config.toml
arch = "mobilenet_v1"
model = "image classifier"
dataset = "microscope photos of single blood and bone marrow cells"
train_examples = 48542
image_size = 64
crop_scale_min = 1
horizontal_flip = true
targets = ["smear"]
num_classes = 2
norm = "batchnorm"
activation = "mish"
channel_attention = "se"
depths = [4, 4, 4, 4]
kernel_size = 3
stem = "single"
widths = [80, 160, 320, 640]
loss = "cross_entropy"
head_dropout = 0.2
init = "xavier_uniform"
optimizer = "normuon"
muon_scale = "original"
lr = 0.022
momentum = 0.9
nesterov = true
orthogonalizer = "newton_schulz_5"
adamw_lr_other_params = 0.00092
grad_clip = 0.5
steps = 4600
batch_size = 48
epochs = 4.5
lr_schedule = "poly"
final_lr_fraction = 0.01
warmup_steps = 230
weight_decay = 0.03
adamw_weight_decay_other_params = 0.01
Rows from block 13, named by matrix and row number. Each number is 500 + 40 x the weight over its row's rms, rounded and kept within 0 to 999. All counts start at 0. Numbers have three digits each. After the name is the row's rms in percent of the matrix's.
# conv: pointwise conv (model.blocks.13.conv.weight, 640x640x1x1), inputs 128-255
conv.400 094:458463516497518539518494488566516483522447453494505560530530495425554507479469456578446505515489557550558536489602451520502498514501514465484466519474505525522565510541534484467442577460463454453437510511433505523478530535437525500425480569507492467540548559517455463532516427506502496452446486497480421488541478497491429518434448512516523535544496516453485529521505476563454559446531
conv.401 111:482468559504520483490516564547444523473536400446515538468532531485478482526591502450445496582490535522523505566484466502476596521574460519494570516450487562505513514448487562482432459530479436415494476474503491456436530455539478528443393554510499490490521516507485509476558514460502469511523518536497491427485485507513529453503470474544471525507509536518490517509518516445480493473473
conv.402 088:523530457528490477593531532491543479503482503499506409481528585501532468487528483529448504513491499492503486569514509475488495539554494471611515477509447447517544608505495563560527489518494467554453506530526479505568460456493514441435562476470500578475538528488465486452523452545519536533558511540493508560426502519461470492469474471439498568548554545528477451501540504471418503469534
conv.403 099:493548573513531508476496513494430463465444536412557423524491487522483580491489538564554504482507484542471448456562483458533472523527514521523513497528522491471466536563509440469496523486492494551515529527468511411491469522508529474524479520522562493490479502511519539486506491529486525637538505501480466562577517525495570544484459413528438497446478501545531453476558531436528538484519
conv.404 111:487564494535460489488488524539469525543480507536495534532561443489462558446523500501551525482469549501493486446500512508568481445511535489454485499540456433479476501549476512457492476461518488554486518524512514467507569506483542515421563494556524522457446512456528519537525491436441452523523433407491458432509536460490530522482496459483444478544444503502566478505502458590498492484484
conv.405 093:496490556527578452519497459541473544457464446487501544525455528492508464461527500494482492533500566438523493578502483477423435434483520480542469543536634501504470515514554523541457479462506425518449550510483477489568532468465518490438438473440533502491517517532514527456503517507569545525508509430461489488437499538536528414571490464470506547488474567493541545498549505532507474466531
conv.406 090:497498513547511402489527417485502539465487482500477468519561525532519524400522522626566474499485502436429484462551472524499496510552475519520426509492471503525505510506473466488516484515503547496503488556508453462500474557427526518484564462411503462447520496462541430513452465532463530458549464488571498469507521493549456528462516449475447453484470509484525507470548490535451535461480
conv.407 070:458522475500540554485460453480530476471574546545478573496472422490482455495575446459541468543583507529472515473490515463544504501473501555513449524520480437476477499529513500517532540511565463513516531524496533504523491604480522404394518493496552545491548509515504498461468515540416558413522548503537496570549536499500531538526473507521498562515575419519491493454472518427496490516459
conv.408 089:532498563460461479483524499509469544466566474466488573496498547469482502477564479478617499479542506467471513504589579475504521504468547478533494456500485455523492524402532512445456579496490544439481570549481532517457545411460524565528546435444543507549534479510467473500529456528459533434516597505471480511474573513473519508465519378518475595506500528497533523496565537482434503470531
conv.409 102:433479509467434487505503537573489562487456514476540490481453529495469474511489479484520494445516531518460453454494500468438502513577479544490459531506451540539513440549469537458538421529530500503499467487481605487561528418503514505521487593415434461530482381515504492527528463496556532527492556526498554502519558475465543458485457473501513491608523435494430509532533481500430558496497
conv.410 109:529472501543475578515419510515520454507475538446483524533588471501498486497463506538526504425517522567481469482473560421496468471537517476442446463479465489576510462480412522541576534511469549538548548499536510499565584547485440485552469465449493508484491525476511493515443499487430508461514512455460504478488614507493489532469520533556593571489550537581514495528504521519425489458508
conv.411 099:532483474471482540452462488498551440524522493496505512514426517510536467515479495488500489438481521467494491450535564451433419458537524528486536560473508525517461544533523566555480464548538479545541531530450481540485446522528549507518516516512531543555465515472502486494599548500484451552541528519502501513474479529455535498556530508532491599482482545508530487477600513504539430509529
conv.412 107:485435526504563573484519456519484524534469499459570508559489504569508477563555482506527473485527507488522484451571525542566442486502510504492473537543446502467542505444520458482532536510490534475505513447534496494630443483472439483530510466510427510474560551441478474437514498528477480517562546514495486526532485550488494435561536508530506432487498477530480507427497553507488561519481
conv.413 088:480496510521486554561587535511526589518532470447506533482584537491518523449433513442533463442502517465429425451480601470583526466472535443434469497484466485495548451493456530519521498549489578498471414541468397560479487423450492465525540424504481434496535467451456420544441458499557479453525514511466481542476416534491443501496449502578567534450494498495551477509465513457450535500494
conv.414 104:572496499598467465446475421458549474474520559476462486536417425518476511522507535413490469523467545467481501599661501507510468490576452542469515574537464490490508513540479454529465536530446501531527574496467383485514582478516489456517462453493528575547539427480479537475448499559464523448528484488518448523504550454485445490436490544445542491433508461480471486551456499506515503550483
conv.415 111:541485530502508530583496484504469471512514551495517487503421470471507548514478468481436453553492474486576437527414582514520482616505514488497431480468480507562464472453522474533525509462542494495434533519453537453499533493471499431527493501466537480483484531507496477487489558467482575525476504517518459562500566503476614418522541434419489472513506511549503522488470500564490489484536
conv.416 095:445470548450592445487525543509515477467544569500441492464498524500542491500486490468549559525519515523535458474503487497427485520402511425478556463454519468530510509538444563471522504500550411491490480489473612515491502483468426450505437537520496543499529499488517465482525554481491597546515476503539499502449458447510562543517485551532482537496443459552575499451442534448514496564480
conv.417 118:536494493548492563597475623535471427478457500481491514533407439519468489528493509472514443516482479506475512482511485551473481488545490493529514467467457465410545464505537507614537453576590455518521522512462537462459532478468466499479541476486487487525505494511529332500558542426513477517503488386445455443491512477485474472510522549573501514525487472441554512502515438505448527453548
conv.418 083:499475456504550511497493443483539493531492476460496448517469515469550530480490554490535469428433486449483513445477436497497511450530527534476547525551511476584423586573527443528532519521486538542442490489518463549521511469562517495435519564559465450557570538482476481552515547437528481464457522569507532498505504491508542560541522565537519448398484493469595498537638447471519567493453
conv.419 092:526589582533566462534496512541511516539461535480512541583482512556527550441491518463478522522494496497494494528469531468546457502538514508421524440572534494554589473560525523479522554493461499587419545463581502488576486489500506483536440456450444506522473525571484494489583473491422527599543481559503488511504531471460525590460469502529457547521540411521453492460593529613547538522501
conv.420 110:484552455478411528531519573395462496557526508470464527552567508509536522523517487552495485457483497507492512492466485485459460563459500512495499575527584467442486568547457500573508462540500488478500534499533511410419547585451480480453466502465524500489452495458494424569488489518487545483531456481540556588445492513509515574513526480425484556516540479522528472530587475516505487487533
conv.421 117:528480435529549516531522431524493593505514535454548450483480438466549548377478541517482501541472497528482543484494575545543497481560506590489595452490491511508449543544529465456475588594461486450442500462451427493429532554498519489492553514493458511525568437503427600524442461511516542538507499482479536433464509493596573446503509486518476540509562532464498547581460561518446543488463
conv.422 096:523485464490474601399446479478485458463465524450516496411447535498417483516524436471531515508558507470546500519460541450525546462553480387477524469518513451473531521498544488539495498443553429454489461510481588503516488533479493485436484465560557481443530518496494524550566510501526427467507460545443490471465491577509519511530478513570462486556437476484494450482527457483472524499540
conv.423 089:590558511468495437453543448501530517493483457511469547498512487562560441528495463541399488477524564545435508505512476464518496484505500541533450591579486596499468542464473518471457465574507475464499466464511490494461494481499524480546491381518488539491458486457509504414520428442402559493515506528520464445544502496487468514467508414491501559491503438439504482510484534413448487522493
conv.424 102:420528480442506470568466557576487480426443507443549509447516552490537462477505486554504499473514469520445549489488480486434486472509551498442533527549473530480533503541460528477451477532567493524481470557492440539518471499478502558568465446486547447558497513489548503440478506491494533508568518538520472540516525429543422501462523600476485487504409487474544482469495435610522464486530
conv.425 113:502519508444444473519632504515490553618538479508453466567522517519565519416469468473499541480451502549498455546442474479486475505522526496471451528476490499465560530461457502454437414560539585540402464579510511462541434496457538495502528462584434476509455429541495496532494528493530474515587448527506558485424553570549489513494505544517452520455498536467525510501522499534426483522470
conv.426 107:431450492467476438456553512482542488520552463485547537493467542477501482529499540495554483523520576620526522442497531458499481568496508588476496561534527488520547479490488456516492490508446578501511562507578459569486464475528534513485491489460428510435520470485566475507566447495521503415459468500465428471508502494412456588499503454514514505506486467506473501424504498526582567507481
conv.427 085:521520528526475425517493538395518485471549426469534476591480463500486535421512463498452473555547525414550482507468528452504506550486550500547461451508570471500537582490494540424530527470487514478408491391511533475592486542429576390456488560525493435459483503476460489523514524453467556553507556560595447508518499452515483536544504433470506528450529446523471488495530440503450509527474
conv.428 090:446482578505577494455499489499421469483556426515527519457559534421522511532504470503495550537528489508578465500482474577450502531466443449501511523568432492433528513532442472501487510512454504461537523519556414536535535468492542509505558447524525490456477507496532494484453452488468513575520477494459524540496480498483509468485464507468475467438548439489492512471470505541625535527443
conv.429 105:477509555554460488484635501539480472428556489433545533580464474495483527500511554463442467451495510498477512469500514526445530519527547561488570521577513475466484483537570558486487520553524465550551494524526461480479466435513543468557486511484534506449535482491441450462444455533552478559490439442466442471520514469485467566535425477428445479603493495484425490528469496492506582488469
conv.430 094:532541479460432531486439533485490492484470564499494454527489507525464538506513508525480493495491525462485491440531503521434518569537558555447511600439479479450503444465462534463520508563488505478512540523471563498443466550554401536421492504439498503448491424477522411455451534503386483529500547585558450517398534545475466489491527537433537469424501451477533479478489449516467509550455
conv.431 109:512564578497514481511442531484520556525523463501534467504484455494462489532467515461507497605419515511417595466554574501534505497468431416510481509559443499539495481487426535468464488470500538473497481465504495474541544405491467480490542490524518479495515495479473490550545484417527444476507493473489535518501523506454461504488481490440473425493482528476454508568516508513622477419498
conv.432 084:520475486459502510421502465527483526487458457526524498519552456484475453536515506562451450458532425517511539454527513497578499527536501526485504453490499531534488502514552455515538526467512444529472487541474491464529521555496590509446456565530436402490582479533495484460499448444467566549485512498509468558520464529550462546566460570473600542466500487474580494496516523505508539468521
conv.433 108:467540477459471446501495525465434425547490395458554518440539516486505489468584510511450514452467552403465541385430439523497532442529509508461457449436539490509415505464513485452466512498444521488447457534568500533491465503519563544447479513505527527502452481477506474539519493511509543524524587539480519433508495540499473462541516553527551538443541520554475489552546466527518436484528
conv.434 096:489516513565605476497518532481525530490444515539492503500548473479496491515466483449504491459470476508545505546534499476459435554514451522468514459480469431562515480573496431512533510534519459528526502485491559455492584528475513542575500520480473546482537526555428527419533515483526528508443490592553502480478508519553534513479502500556500464508473500507489535513514506479490509450508
conv.435 123:489485573545501517474461510516457518498549503474518498450473562519521558456442509482447492512496549446385469560536507498478478481537511570482591489505491502487533505562544453535468509537437540531533551423457458459467473505522443480522518512502525495556448469498407568454412600466504551497500453581465504442482620491478547497418514581539468490443481499448427425559462554467493449547488
conv.436 105:520512491494511476459505502445457482512519514546445517567505505469539527620566487523496578538476496545540495492557515532488490480498511446497519455533508524415518421452461486508447528519503527543509461478493513489535456495461503678463482529450479543528534452511522541550484496536494496544462542492456518562552583521536468557581506421494538473503482489480477543500570445492447524501476
conv.437 102:415553482496456511510455552569426499511481471494532511468474482484465540512560466497494471493513430407500706480477485498458495490506481471515577550497443425510533533491506515442503546528445482463554399481524506462420500486456482521479451515484421478460472574528449511577515495473533506503469473533508502513486473501504522443629444472468527480514481477487521507440473455528440461524531
conv.438 110:513448479518576552497562459478528476440497490561494504472608492483461490489505492545543455469465472572518497408566469478489500540486479430528503478622444454511477516501473497503424460449465540497512399425609514513439599547515502496534520529491560513500465563510483515527537500506537492439480529468491445430538519539588460560594516508443480450491520466551486481504505471457482472509533
conv.439 109:455486564484493485489491518494509495481517488518488524490549492515532516469486555498487556458470496500549482543510426547443452535490481553432486478470504442541544484427482440455563483444480414477487519537535513516496524516517477604494489463465527439549479504499570499477428469520504493453509482447510492510501465419531464533503541457520516472579554497451527562471469468451523559470531
conv.440 106:468503509524427473453467520445451505426517494539470418531485473457469426506567612464485524596494548498498557600538523510495480542608538533494487525470522483447566541538570549506463523508458534449529522543530530496487508567528491445485531492551438537504450498541484524528577491429482447441600513558494529520437547434518558430552481460529485523467544534523482550465506525475510440536478
conv.441 100:501491482541435565504493449538494433464529501414497469511550484485485495491607504495474543474453531533490519501477538479527519434493574547493430515502477467505436478482528480453473474454475554585461506477543508530468468548500502437486431405453525500503510522501558538496523537511479526510530512418490547480524488486558457518421473467531499467440551478534475494537542507507496556556563
conv.442 097:520463489507488490473553444542524537503507544490453495525471520449473504450401523493508461444531459492532614489561507490480501508511459555513444466531497365504463520524505453489492465470558463523502484461527510463558490650491467485525480453550498510467510465531543539549539411445468494455594497480543553477488497504556537494477482473477485454458408489489472431484558443472571492514534
conv.443 108:452455472484498509490478477488451519494444502540486541477526525453586494518409459417522518544502486413490538599508513468462531469488445485542418506504474515499484523464471605474508492564523516489496522504426460497505458461493502470533466454423537496491521441447476493529438487469536477485488425459511547500454511506504514539420425521512476561470489493470506461566502553502459466494566
conv.444 085:492542492528570521460456496524469504472452493452514501501460519467514493483507514494591562449557510424444546449510512492477527497410478491484473497521471500538515494528503452458610509496557483515433461518436536515475456508442478462521507507511469497516474442467466499487479510450518531450528455544556503508434488487499509481485536500436473505481456523480605542489536495489463533451467
conv.445 104:527497498499405524502446510529467505460459493473514463508520466544492531499554465472482453451519480487559450492566488552535541497444471469502436553590430519473543468453456540459462410494528494494448519528502480479525402494491502500582509599548514548482560468498512533405446484513502474454567495536475551464523421489530514480390492539502478546463477536460493507493449457550411511444503
conv.446 073:497495451471478508411519502435448452482510483448481511511485460452497512474509581545546566499483483505515514590557521550528529503568457459456522498508491496507480387525502445463527505473552525565504501483472479532519563472429487479496487504378481499508517506452536484571439549437438492574530433500509543433524549517421508544496514529533482502502527460492553507528501451492511474504515
conv.447 110:488511513514473449453454499507482462541501495444445453537425446503442457517485464525576492452520465523495515478477463454536493466500482524502535456401480535493439518557478542564472572491514469526422556462521515435550482513479471529518498488518470484533495454451448585535493544534489524523516517528514530552492482486425537528575489465485526489439517493542506535484539543465527503474477
conv.448 099:523456518475512401436474463516472500502461547476536471459460472493461424498505420537489470559539534522471496520636433524485454541525559532512531468481531452531488532508499474535462440458548479542499414489492429500468513515535512518514473450536534464505537541563488533478499507531520538447486515500492532471507521503572545528535370638526481485515491452467483493489460536537557521483483
conv.449 103:501478526514464534513456468486513469495512481478466489475553528504474509504550462484530432568436488558522511532584496510516532532506507466465523466517531480511541514587479474469508440593466449509405495521571472495473471505540580411497524481445515530455481408553507492445591474484548482494509611456443479532482549563468456521498482482492476470483458474463508524559403465538500466524549
conv.450 097:512468487513471517524521518482476556442519415508489538583497509440484505436478435544455542549561487522529519508485499460498459472569418444489533450479446529486533473525533484508402423516471545491528504470527458497496512530510467419531504487551454513479517481499514529569447447521481494502540501509514588489416575513585418507493465461474487458538467492471527512474559510496545482527484
conv.451 106:540499535486494469457477463547490496483515492572493534478531455480572521525474545574460533536445445523507486540427480499468468512489541483504545537503452537512540430470523446504461483479528491470521540535442469487457475463518447456452550541420423572501480508456485505520534521550505472500555431535539443494525488489489546444518497500427535535451490489544514511475505488520507476542486
conv.452 080:493479543533502584518520529467533503572459395554529499497538492485515503481503453569493495476445517500548514520441529445531454545575439507496482485540464512532566479507463547474499562495513513500508469443571466419531565498499610451533524511469545520428522417483456435474468467424538464524475523506468523435486467488481589544493432504521463484421545500485463421501424508515461412552461
conv.453 101:517509569491511496546551472543469506466465559472545524498492439450554497487523495455490499447403542453428526494481445525457510457520472546500513478471536475540492446501459572509486512559557467556494473537482466486428527462493577478502563541495581482475503447487498509494516494479520498559484480472515483459530538544505543490573531514450488590533492579520383461535513526487485527552467
conv.454 085:497482467470512521531525606474530496526485530537479538479477496466609476458494534491458460463513477559587418475515472466422531458557484540531514477503498520528476563463477431480473550435576527478516459514453492534531516572519436501462535511488483487498522495494496455468547476479522534471565482473533478520553434595457491493519438513548496475502534534497502418493549522483565486495516
conv.455 098:507517511517494494540443504529511498463524515491585446462525530514467525517466484462530444482425554459461508535486492600529460553453446516473496506492516491452504506556474481504448490539448508527586567518469482520500561395542452417496550488569501558517547432562439522490489519450467466481551496505619409510542463481485488513531547495563473511450481534488529521524519476457541456525540
conv.456 103:472476538508537519528472496554502493479479517462489503531553452464535449419512463501465517458578547490512521474440483434495426459442458528517475531485493474502526492552510556455472520517485565468510479505489429522416501579494469485520553566458484582519465479531527525471525498495498518553495524515492470510455473465486566427447550458484484566551515528465501489507491572569532419481532
conv.457 099:515485554524549589491464557537527528513499551528472484524482459521505550516535539516509534544488499485470569509484532456455483481563583522457523466565515556480499510569460446441494471435530470417470478608544458570517508458470503540470461464537467462512472558489472497507471542482475495536503552478499440494502549484487510462522481447548465458534515471527498483552458482453533519501475
conv.458 105:518567537471500576535495467494480490460467525492514577517538494474495482521529504535443541462509495494463486495546446462461542477455559523518454472508471486501513510443495521512515454462491453526586522511496376510529522533479509501510490495549474471494564450437522514435510548543450561519503597556495485564439522474514515560515513447564577466537477456590460476508521538514463505530476
conv.459 107:458466574546483507451427434490425477484566559491481488472423522435531487463536553511532451568490530474468462466532483471521538477485527585552589536529475506404540455451490503511471510519487457573513498542482472553493458456548471520506464459579507522456476542505519516519465504500493498536480543477560439526497554537469479508466547546546532418493520477530490473465525473486486480505476
conv.460 095:506538482491448492511513482525533446504556593464447510488535452451523537554511592486459527460488502462449453540347500429513517523539489465542507446592472474468493463428478490419469497580518474486547502464524469516487406456462509500491478457579528499590473459486421548532529538508483490520424450535517470504576511493487506504523487450451484562500491523526501476437513509558521483451543
conv.461 102:466454508505515451522481444518515508513532508471488586471461523537505492507474560492507515530502499496467464472476499488475507554548431523530556559480489460603501500526473506481591469574485476528529430457498454533510460487469443456482513491526496488484509576484508457554422429492492521499544464520496514497502421511521515522603504473467518458446474542467594519447524504528533567509473
conv.462 114:491503501471463473501451574564437444490462535592431534543497471508488538515474485476464481493457465448538530524413504578494517553462470534527516527449503497449479525514476496503479477475528497484460518497560509452490529465466449467442489498492473518501486565555494463518549528501427470506509471478413458501475422436470493538524491531502533492530525505532493540448491471465552569454475
conv.463 098:537508526513518522472527507464471517477511515505494582514475527537508493508430479499473483490517489431464481431485453502510488526543499571460545436558535519522503539554509434516447460525438497393472560485458462401573485507442522479529447434496463512538457491449501518471411436489420461502486531510568486476502428481479505492503497448378450496431483473472530566483578494471559494525509
conv.464 103:487534482529526494537479572508518440515472506454475488454569456507532475447504554551544517461488478464405553494467487468481460514491465473491508507487483532534548430464479506445550484508441427595471502408538467491528596511552512477526513480492483481446509538490577432437493566510524426452461484520528577473568455540530474441482488537519505433596539516535497482561539497532502532508481
conv.465 104:462451482530514529486509529442482493461451465422463600490511471505508541526504541473509490446501503538549491466483423500495458555467480427485542457471627465511472438423548499442549513507453494518438572454530471559497453487505430590465504507524532504492495473498510563447519462501465452517513473456459561468489516512521522492497512499482460527468523489523580447427482529500498452512478
conv.466 096:536458576573513483489463543497509556440494560527427456452486550480469506470513528491528481550451509482517459584515470515487581513462554486493525503535542445479498413469484487484480471469498482547424460445491482525524521507441576520551449452452511454449544456574446449466551516442467498436410484552532568529496486586509506529467468487432526439506569474444482482524538454544483503514513
conv.467 098:526559540506529488475489535495489548483582496531485563483532589510488530470506489523417521477532525532533428468614427518613518484462483413533510548443484498481472435481463520528492496516495553427476497532492585481538426440468493482520505509626545451477563474508469509438510547478467533608482494532577597555465509450447514510475521450506518470484524474485504501564557531434382499487502
conv.468 090:520516516423447484516391493454508503520572504566561498524476445479530435489420456499446497513541505476479449479505499480496577452532494429538479479535573579498434519543465535530434562494486545561477474595463477444491451452497545539500544506498585562515561585451495495507477373508557483481488506504538473536536544579494500410486495577513579558488562448513459500514549521474524435531520
conv.469 081:423503527471482468484502549541550499525504512531502494476494488539488544549534496437563475497543479545503500450532462462488546490529538486511472505533540540490496553551494513505476470522497532484413516570451602586478523575493550528571479565539429521471524530483487465442500550360456512459460456480517488462521497559448445496532424465524540479563467486527398532484500490497557481537454
conv.470 061:568536523568512530535513465596511509429443533552467517609483521545524517472486442494529480523530528501490391485484523595567509483526449512486493525590420531503460459442493442494504558550535493456463492533557482545508471434477497496558603517484522503533501546605505443531545506481535427447398478515523520492504526500535467495516537485456535605536552558488459533490512522497573434524456
conv.471 102:475470458463534478561448469555529477564486520496453473468543498552559461468571520547517465623479487479476463491496493582578493499581508558525528456546527516481474491474511505496580539526479512557441447506486471492544492480493556423509549531527560486493429516556507527475482475547428459515564539456517512514480445506512471513475487506474501490444537557488454511496459504634455512472457
conv.472 111:432544599531439474505519483478472453513561442524534453443519477449561495527487479474470539516472475453493517555454543583464464447473573531520483544519487440511507535493508547492560509452505479433555434513384495539470520454468481523462472426548431504474573510509507568409445533506522520518478521555522498560511538470534525510535460429526607458482496501513428449524468501533533509520470
conv.473 107:513521508506522462492461473468512462454492432496510556481513421470543471477557511477487480521540545506494482519589487475521489474406502512590488508441457513516507471522542463526517451509495427566530448512398385588475476619530506508455487501492496487459509416456531556513565435510469513478470490496504573467571597492526537517545541583542460476476440501541540465515466545463457520481516
conv.474 099:507526454566471480483529490537503509451525477495521415560529479516489510503525480454581514582466494499486490407413504481609527476474587606585501495503545507518499485548502478469530537527539530492454422414537533461526488495492538457526567497615464507473490498545493479523495550480526441508462446516541540530542558532500531482548508467529504463546451523503461479447472432476484474530538
conv.475 095:469509500440462541499509546549462474495439505508452470438473542553541452429500496443506454524539470524432438511429549464488537514545464452506407575531460501504502473538513464463485485563451423421510517490480520554531515538537485395482477477477571424553470510505479520524493464426474504553543546531495569475481534479528525507496517527461428459486459523478479435593473477472408444573486
conv.476 109:545528534519430501554509491523510431538546515408588474539476593552528509479455497573476523461508522462527472501484505524538566509521511458535483485495496446539497535485441453495501534471524469499440553504392523505519471548528554487560592444462590490467501535514496472507534445555398420542498521539457473588495510482513539468478556496500528456545487441522530491519484513464608454453503
conv.477 085:492486462506508438556447448492567514478507509515567556473439579526447552511459487483574453443486508486434479456458504507507502440496563506507556554477549501477420497519493465509460471415456518497498481534472525497559476494530576464555491471402513499551468536447488457535445483467494504453545516502508413579462560445504498413481501483529524433497477510473527531576522521451445483479524
conv.478 107:523471464508476524551475641472469514502542440531527513466477465504522506514523540479496483475426516556557565468527493572470521532492543485522485455461496457448491471479506486493493544453522520484540465444505512461484464497515550508446579532498528550550479506471485453537525543506465516509509564489549525470447472455541551481601483522458530435520409524513578521473469496485564585557536
conv.479 103:514567507485501477519525544503535505536486464538545507560538539495539514523476554586456524528605501494529543490504532487474517507483502492546533505484508450536518550499558509523440497466478512553605495509515492499464501534495477541500527568562469476514504459491423414554551532424469499549480497493505555533406440494499555570498525458444497459472521511535525500489561439501555505507448
conv.480 064:486533502472512413517468465593503511565521520545462472531517434465547476461576527516524516490547480524422492506416516508574551484439487515532493468541480542455451471477472464519581526534425465425425578495475455510536538542536469455502448574472510552454528497524440470455489452524516445494576574500463483484514520461548469527516456503551491504509589466441459470586537507511503494512438
conv.481 094:440587454434536536533593540484568550458502477498456512542534472468482458477537535480486508513481546515559456528483466551551451528469517537489474548536496472511460501492441569480448492531473487484507437489581465450545551516496465465483497468510470440481478509508541435554474479447488445576541518499536528496446524595447511511495441485453461538567464476504507469521412517508483505503476
conv.482 088:455604455539425552501435526531492500501432483555447550550554556534457505494546480482513525526471556461491491536499483489494518469462428552448563498531449490506488472481487476472461495506481496529521493500448501464500452512498538493399527518529511556564514523515494508457472518438475478535450442521496419505493468486443470474476479476532507499398445539479533458501500459494460473500497
conv.483 100:526481520491441509522450492547526492458529512540478460463608617546448499397528443563444513529475533448501479588483502499541519454517505457444552486484513473532490547470544473508497501489494473497501549442416467538586450515496528454501479510445487414542444516488525568513570468552602474478503428523471466524484532514479537446547487446528517582444529475462461513568429503505478471486551
conv.484 094:531488487496525487467574509510469446507549527540486532517465479500477410505557533501526473537461496506501496477456551556562450507487497446522471508534451468513453589528552531505548441499475486542527524469500453577524593489452433457449535509482439500473500475482423548605465482440470516512575471475544516487448489441585479511541476588501447428554476512485521417461476480418550412462499
conv.485 092:476530484435477473442497562520476488509555446542481504529563538453464487440520437512541461577561536509511570454444508434488472487523479496489521534457597518452543498541443478409468517421481541512582482578481548486431458500453519475563459503561515546579448493500414550447529513489447548554463461516488513484507509528518449449494507455444524489459531527450550602424533541465408465478487
conv.486 103:508519582464439440468464461493504448488502471496494502525525490464539549538462527531485449450482459481462444498483504519495515457467473456519502551502555478544527502540493427570507475496552572539535580461531510568475459465489512482439559440578477486559453485476513465519455436505518569577477441495488466530411561518443442517441542494462514532493532479470498473526533464430517501543507
conv.487 101:514527454484397451527489486519475512492532428468515452530487479510542490471481499557562515475528498463482625436474617492565485504518436491563443489455498483505478528460487553624532413444453527478508499547555526529496521537554453456462543523493547522541503443514472456552507409490546485507508488474574421488509485505590488506569503568530494541505517485447512532504533527469565503500493
conv.488 101:488416530489501543460461471568460476510549503562510575494577533485528490411592518499476549576452492405499480498470501505519556524484491533549505413466497493500539524521538557489527500508485448498524443404450513480451505484466496505489456551442477453474450474407536509458544599482575448459483545573495477505514454520460546516541501495539531497467519503504534533549425590553477505496534
conv.489 104:509497514516454482476452526438521522525526516426449507505556483505502559465466529460442512492577462508483508527546512512451496508546494446523576436460443611495468495447524546533567484445468445506537461412465493489547496450511432604516406388525559548538467492477577554525463514461531440515481510561466470563516467504488520408432560510465557442554518492503512452495510499513531515532499
conv.490 100:502474555480528455519507486539479535489520417472527440470520475533572465412509461466550500556512504387463570590486522461508569572494497518491483544584526391465525506464447535492520490513487474526436531496517504480535515478574485551437551394535468488522499517558454540523534458463486481508541476500506548511518552486483494501378488552560486480479482531489508501473482483449530475467523
conv.491 096:550478596488500421432541515540510509553457492485515503479512435504495517479504465505467447566408456518561516436443479491527485551380507567477536553521450540506496467525508549520489518476511526537460498500491501602542529505521468488486523444489513440491438509505461436476545505508508529437438483511494460448545507438430525467561474493491560525505427544476517501444474408496489437492485
conv.492 090:513496476560546501433500514515495464476529534498566531501491485510512489561520572514567448435444528589519497450468548442489462541453424448555515437477535505511542454487541525533542483563500501481546516525496551507541565460411565511520499542608425524527511501385511480422515550432508449562483473515471446442474521435535419546490496520528460521472513541524589510488492479495444560483484
conv.493 095:508493486482524534537462425512527519488469471497495513544546527505475534495488572513498535500471512471521606548466521507508547512503472551478485461476510462521509486449541488486552443500531512488441500460410464515536553470490539531425510475532576422476494509441511506555462469436503479583444478489508457479477467481536500507449450469477538571502498535524443496481540474498506555523505
conv.494 107:515498473532476617490512506496458463554512509532614490503498557490482503483554515521409497473372472468454579439506577491535415505524518530470432474465447396470560471424516532522502470536523414505513451511560502485570452453468488526464536492531503435463519513502392445441500501446513494507535547546529575424424463492488526539495478445514486586491529552468446559498533547503567488479470
conv.495 116:465508481530548470492485413560455553592476461497460532495496550490552463508559546484456486458541466478489481392467462584457473446444476444464513564435458469474453548492479523551580467534500478530499518511491508610477454461540513482443478477578545498498467529547504466494559552468442524500557486503486531557524502435499538513547494512509474518435561490597559487525481546602483441513453
conv.496 097:596424499535560484441565516504443512468442536485514510551566520469470524528517502541464491448480476577490460449414469530486515410554523463439525418563450526474482473574448446545503437446542448445522504519512440496494571478512445458461498482443487471556468473481489485483521395485377487442470480491499488489541471522503496570542546593621579498483422484501509489478458585529487488481498
conv.497 085:497517537505487491527518498527455468461467457459499472533531514494518580423545389554460493526417501440504493535490463508494468506495476543502491525519448514489532546532540466498520567525489460483485534471589436512506543477578590528482540484456490514472521493515557442466445466517546565459430534588448537506509542516555516525474489472451478477498500486491471505488541515592476525482502
conv.498 075:524482516488470490490496480508525482507528498523482574506524481485470424524453475543490474399454540388507514516488528464600512477478550584565514483545520477537507487555551527561522438532524556493466479466553508544513474480511423440414463482483475497472530467548474458521533403452457488478519527490514593464548480500508578523477526540494537571581411510525553547462531512520551487524520
conv.499 095:504405549512492449539548539472465494478515483490532509515502505488452570467531401507485429504469490492517506464584522417479503461446475481512459425504518480494496486505476556410517478471480484569587446507548460473453456408462514508532482465514511448470576506533607499545525431537522490511519462486540465464514475464533498535536455505480563547492516536511508497563517533521487520544527
conv.500 103:539545469569521516433500493464559594442530538496440433531532508507492502498467520509532589462526507548454537552514497568473506480494550550477525564519497518518471564497537458453565458515456483512427429495479486537481464489434594554456460528494451520427568451535496534438460531547445544491462454441517487538547539435491534534482474465523521505510417426479475596525491476529481491547473
conv.501 130:504463612490444517474511451528470454535540501431501507482482503477469533474477488468533465528524460471492461484475559518545494504372517505531493503516537493499519453520443517511466534485418559495497526566467499496489468480514486482462418532533532509447537502516546477491575395534478447491489492497501522541493547477459549496545487523502516499496449482554497521542514490556478528508465
conv.502 091:473513459452568507554576473580561549451464497567522492484493487536556423544533480564500463536456490540517467470447635569487530642467497493513516506483585516512476492482467497553512560514518529477478456478600628420482480502406509486494439473569556438508513481523528505493457523486471489487483548468563473523471556475510525485513482499457535512500541444549534512529501511505513532501528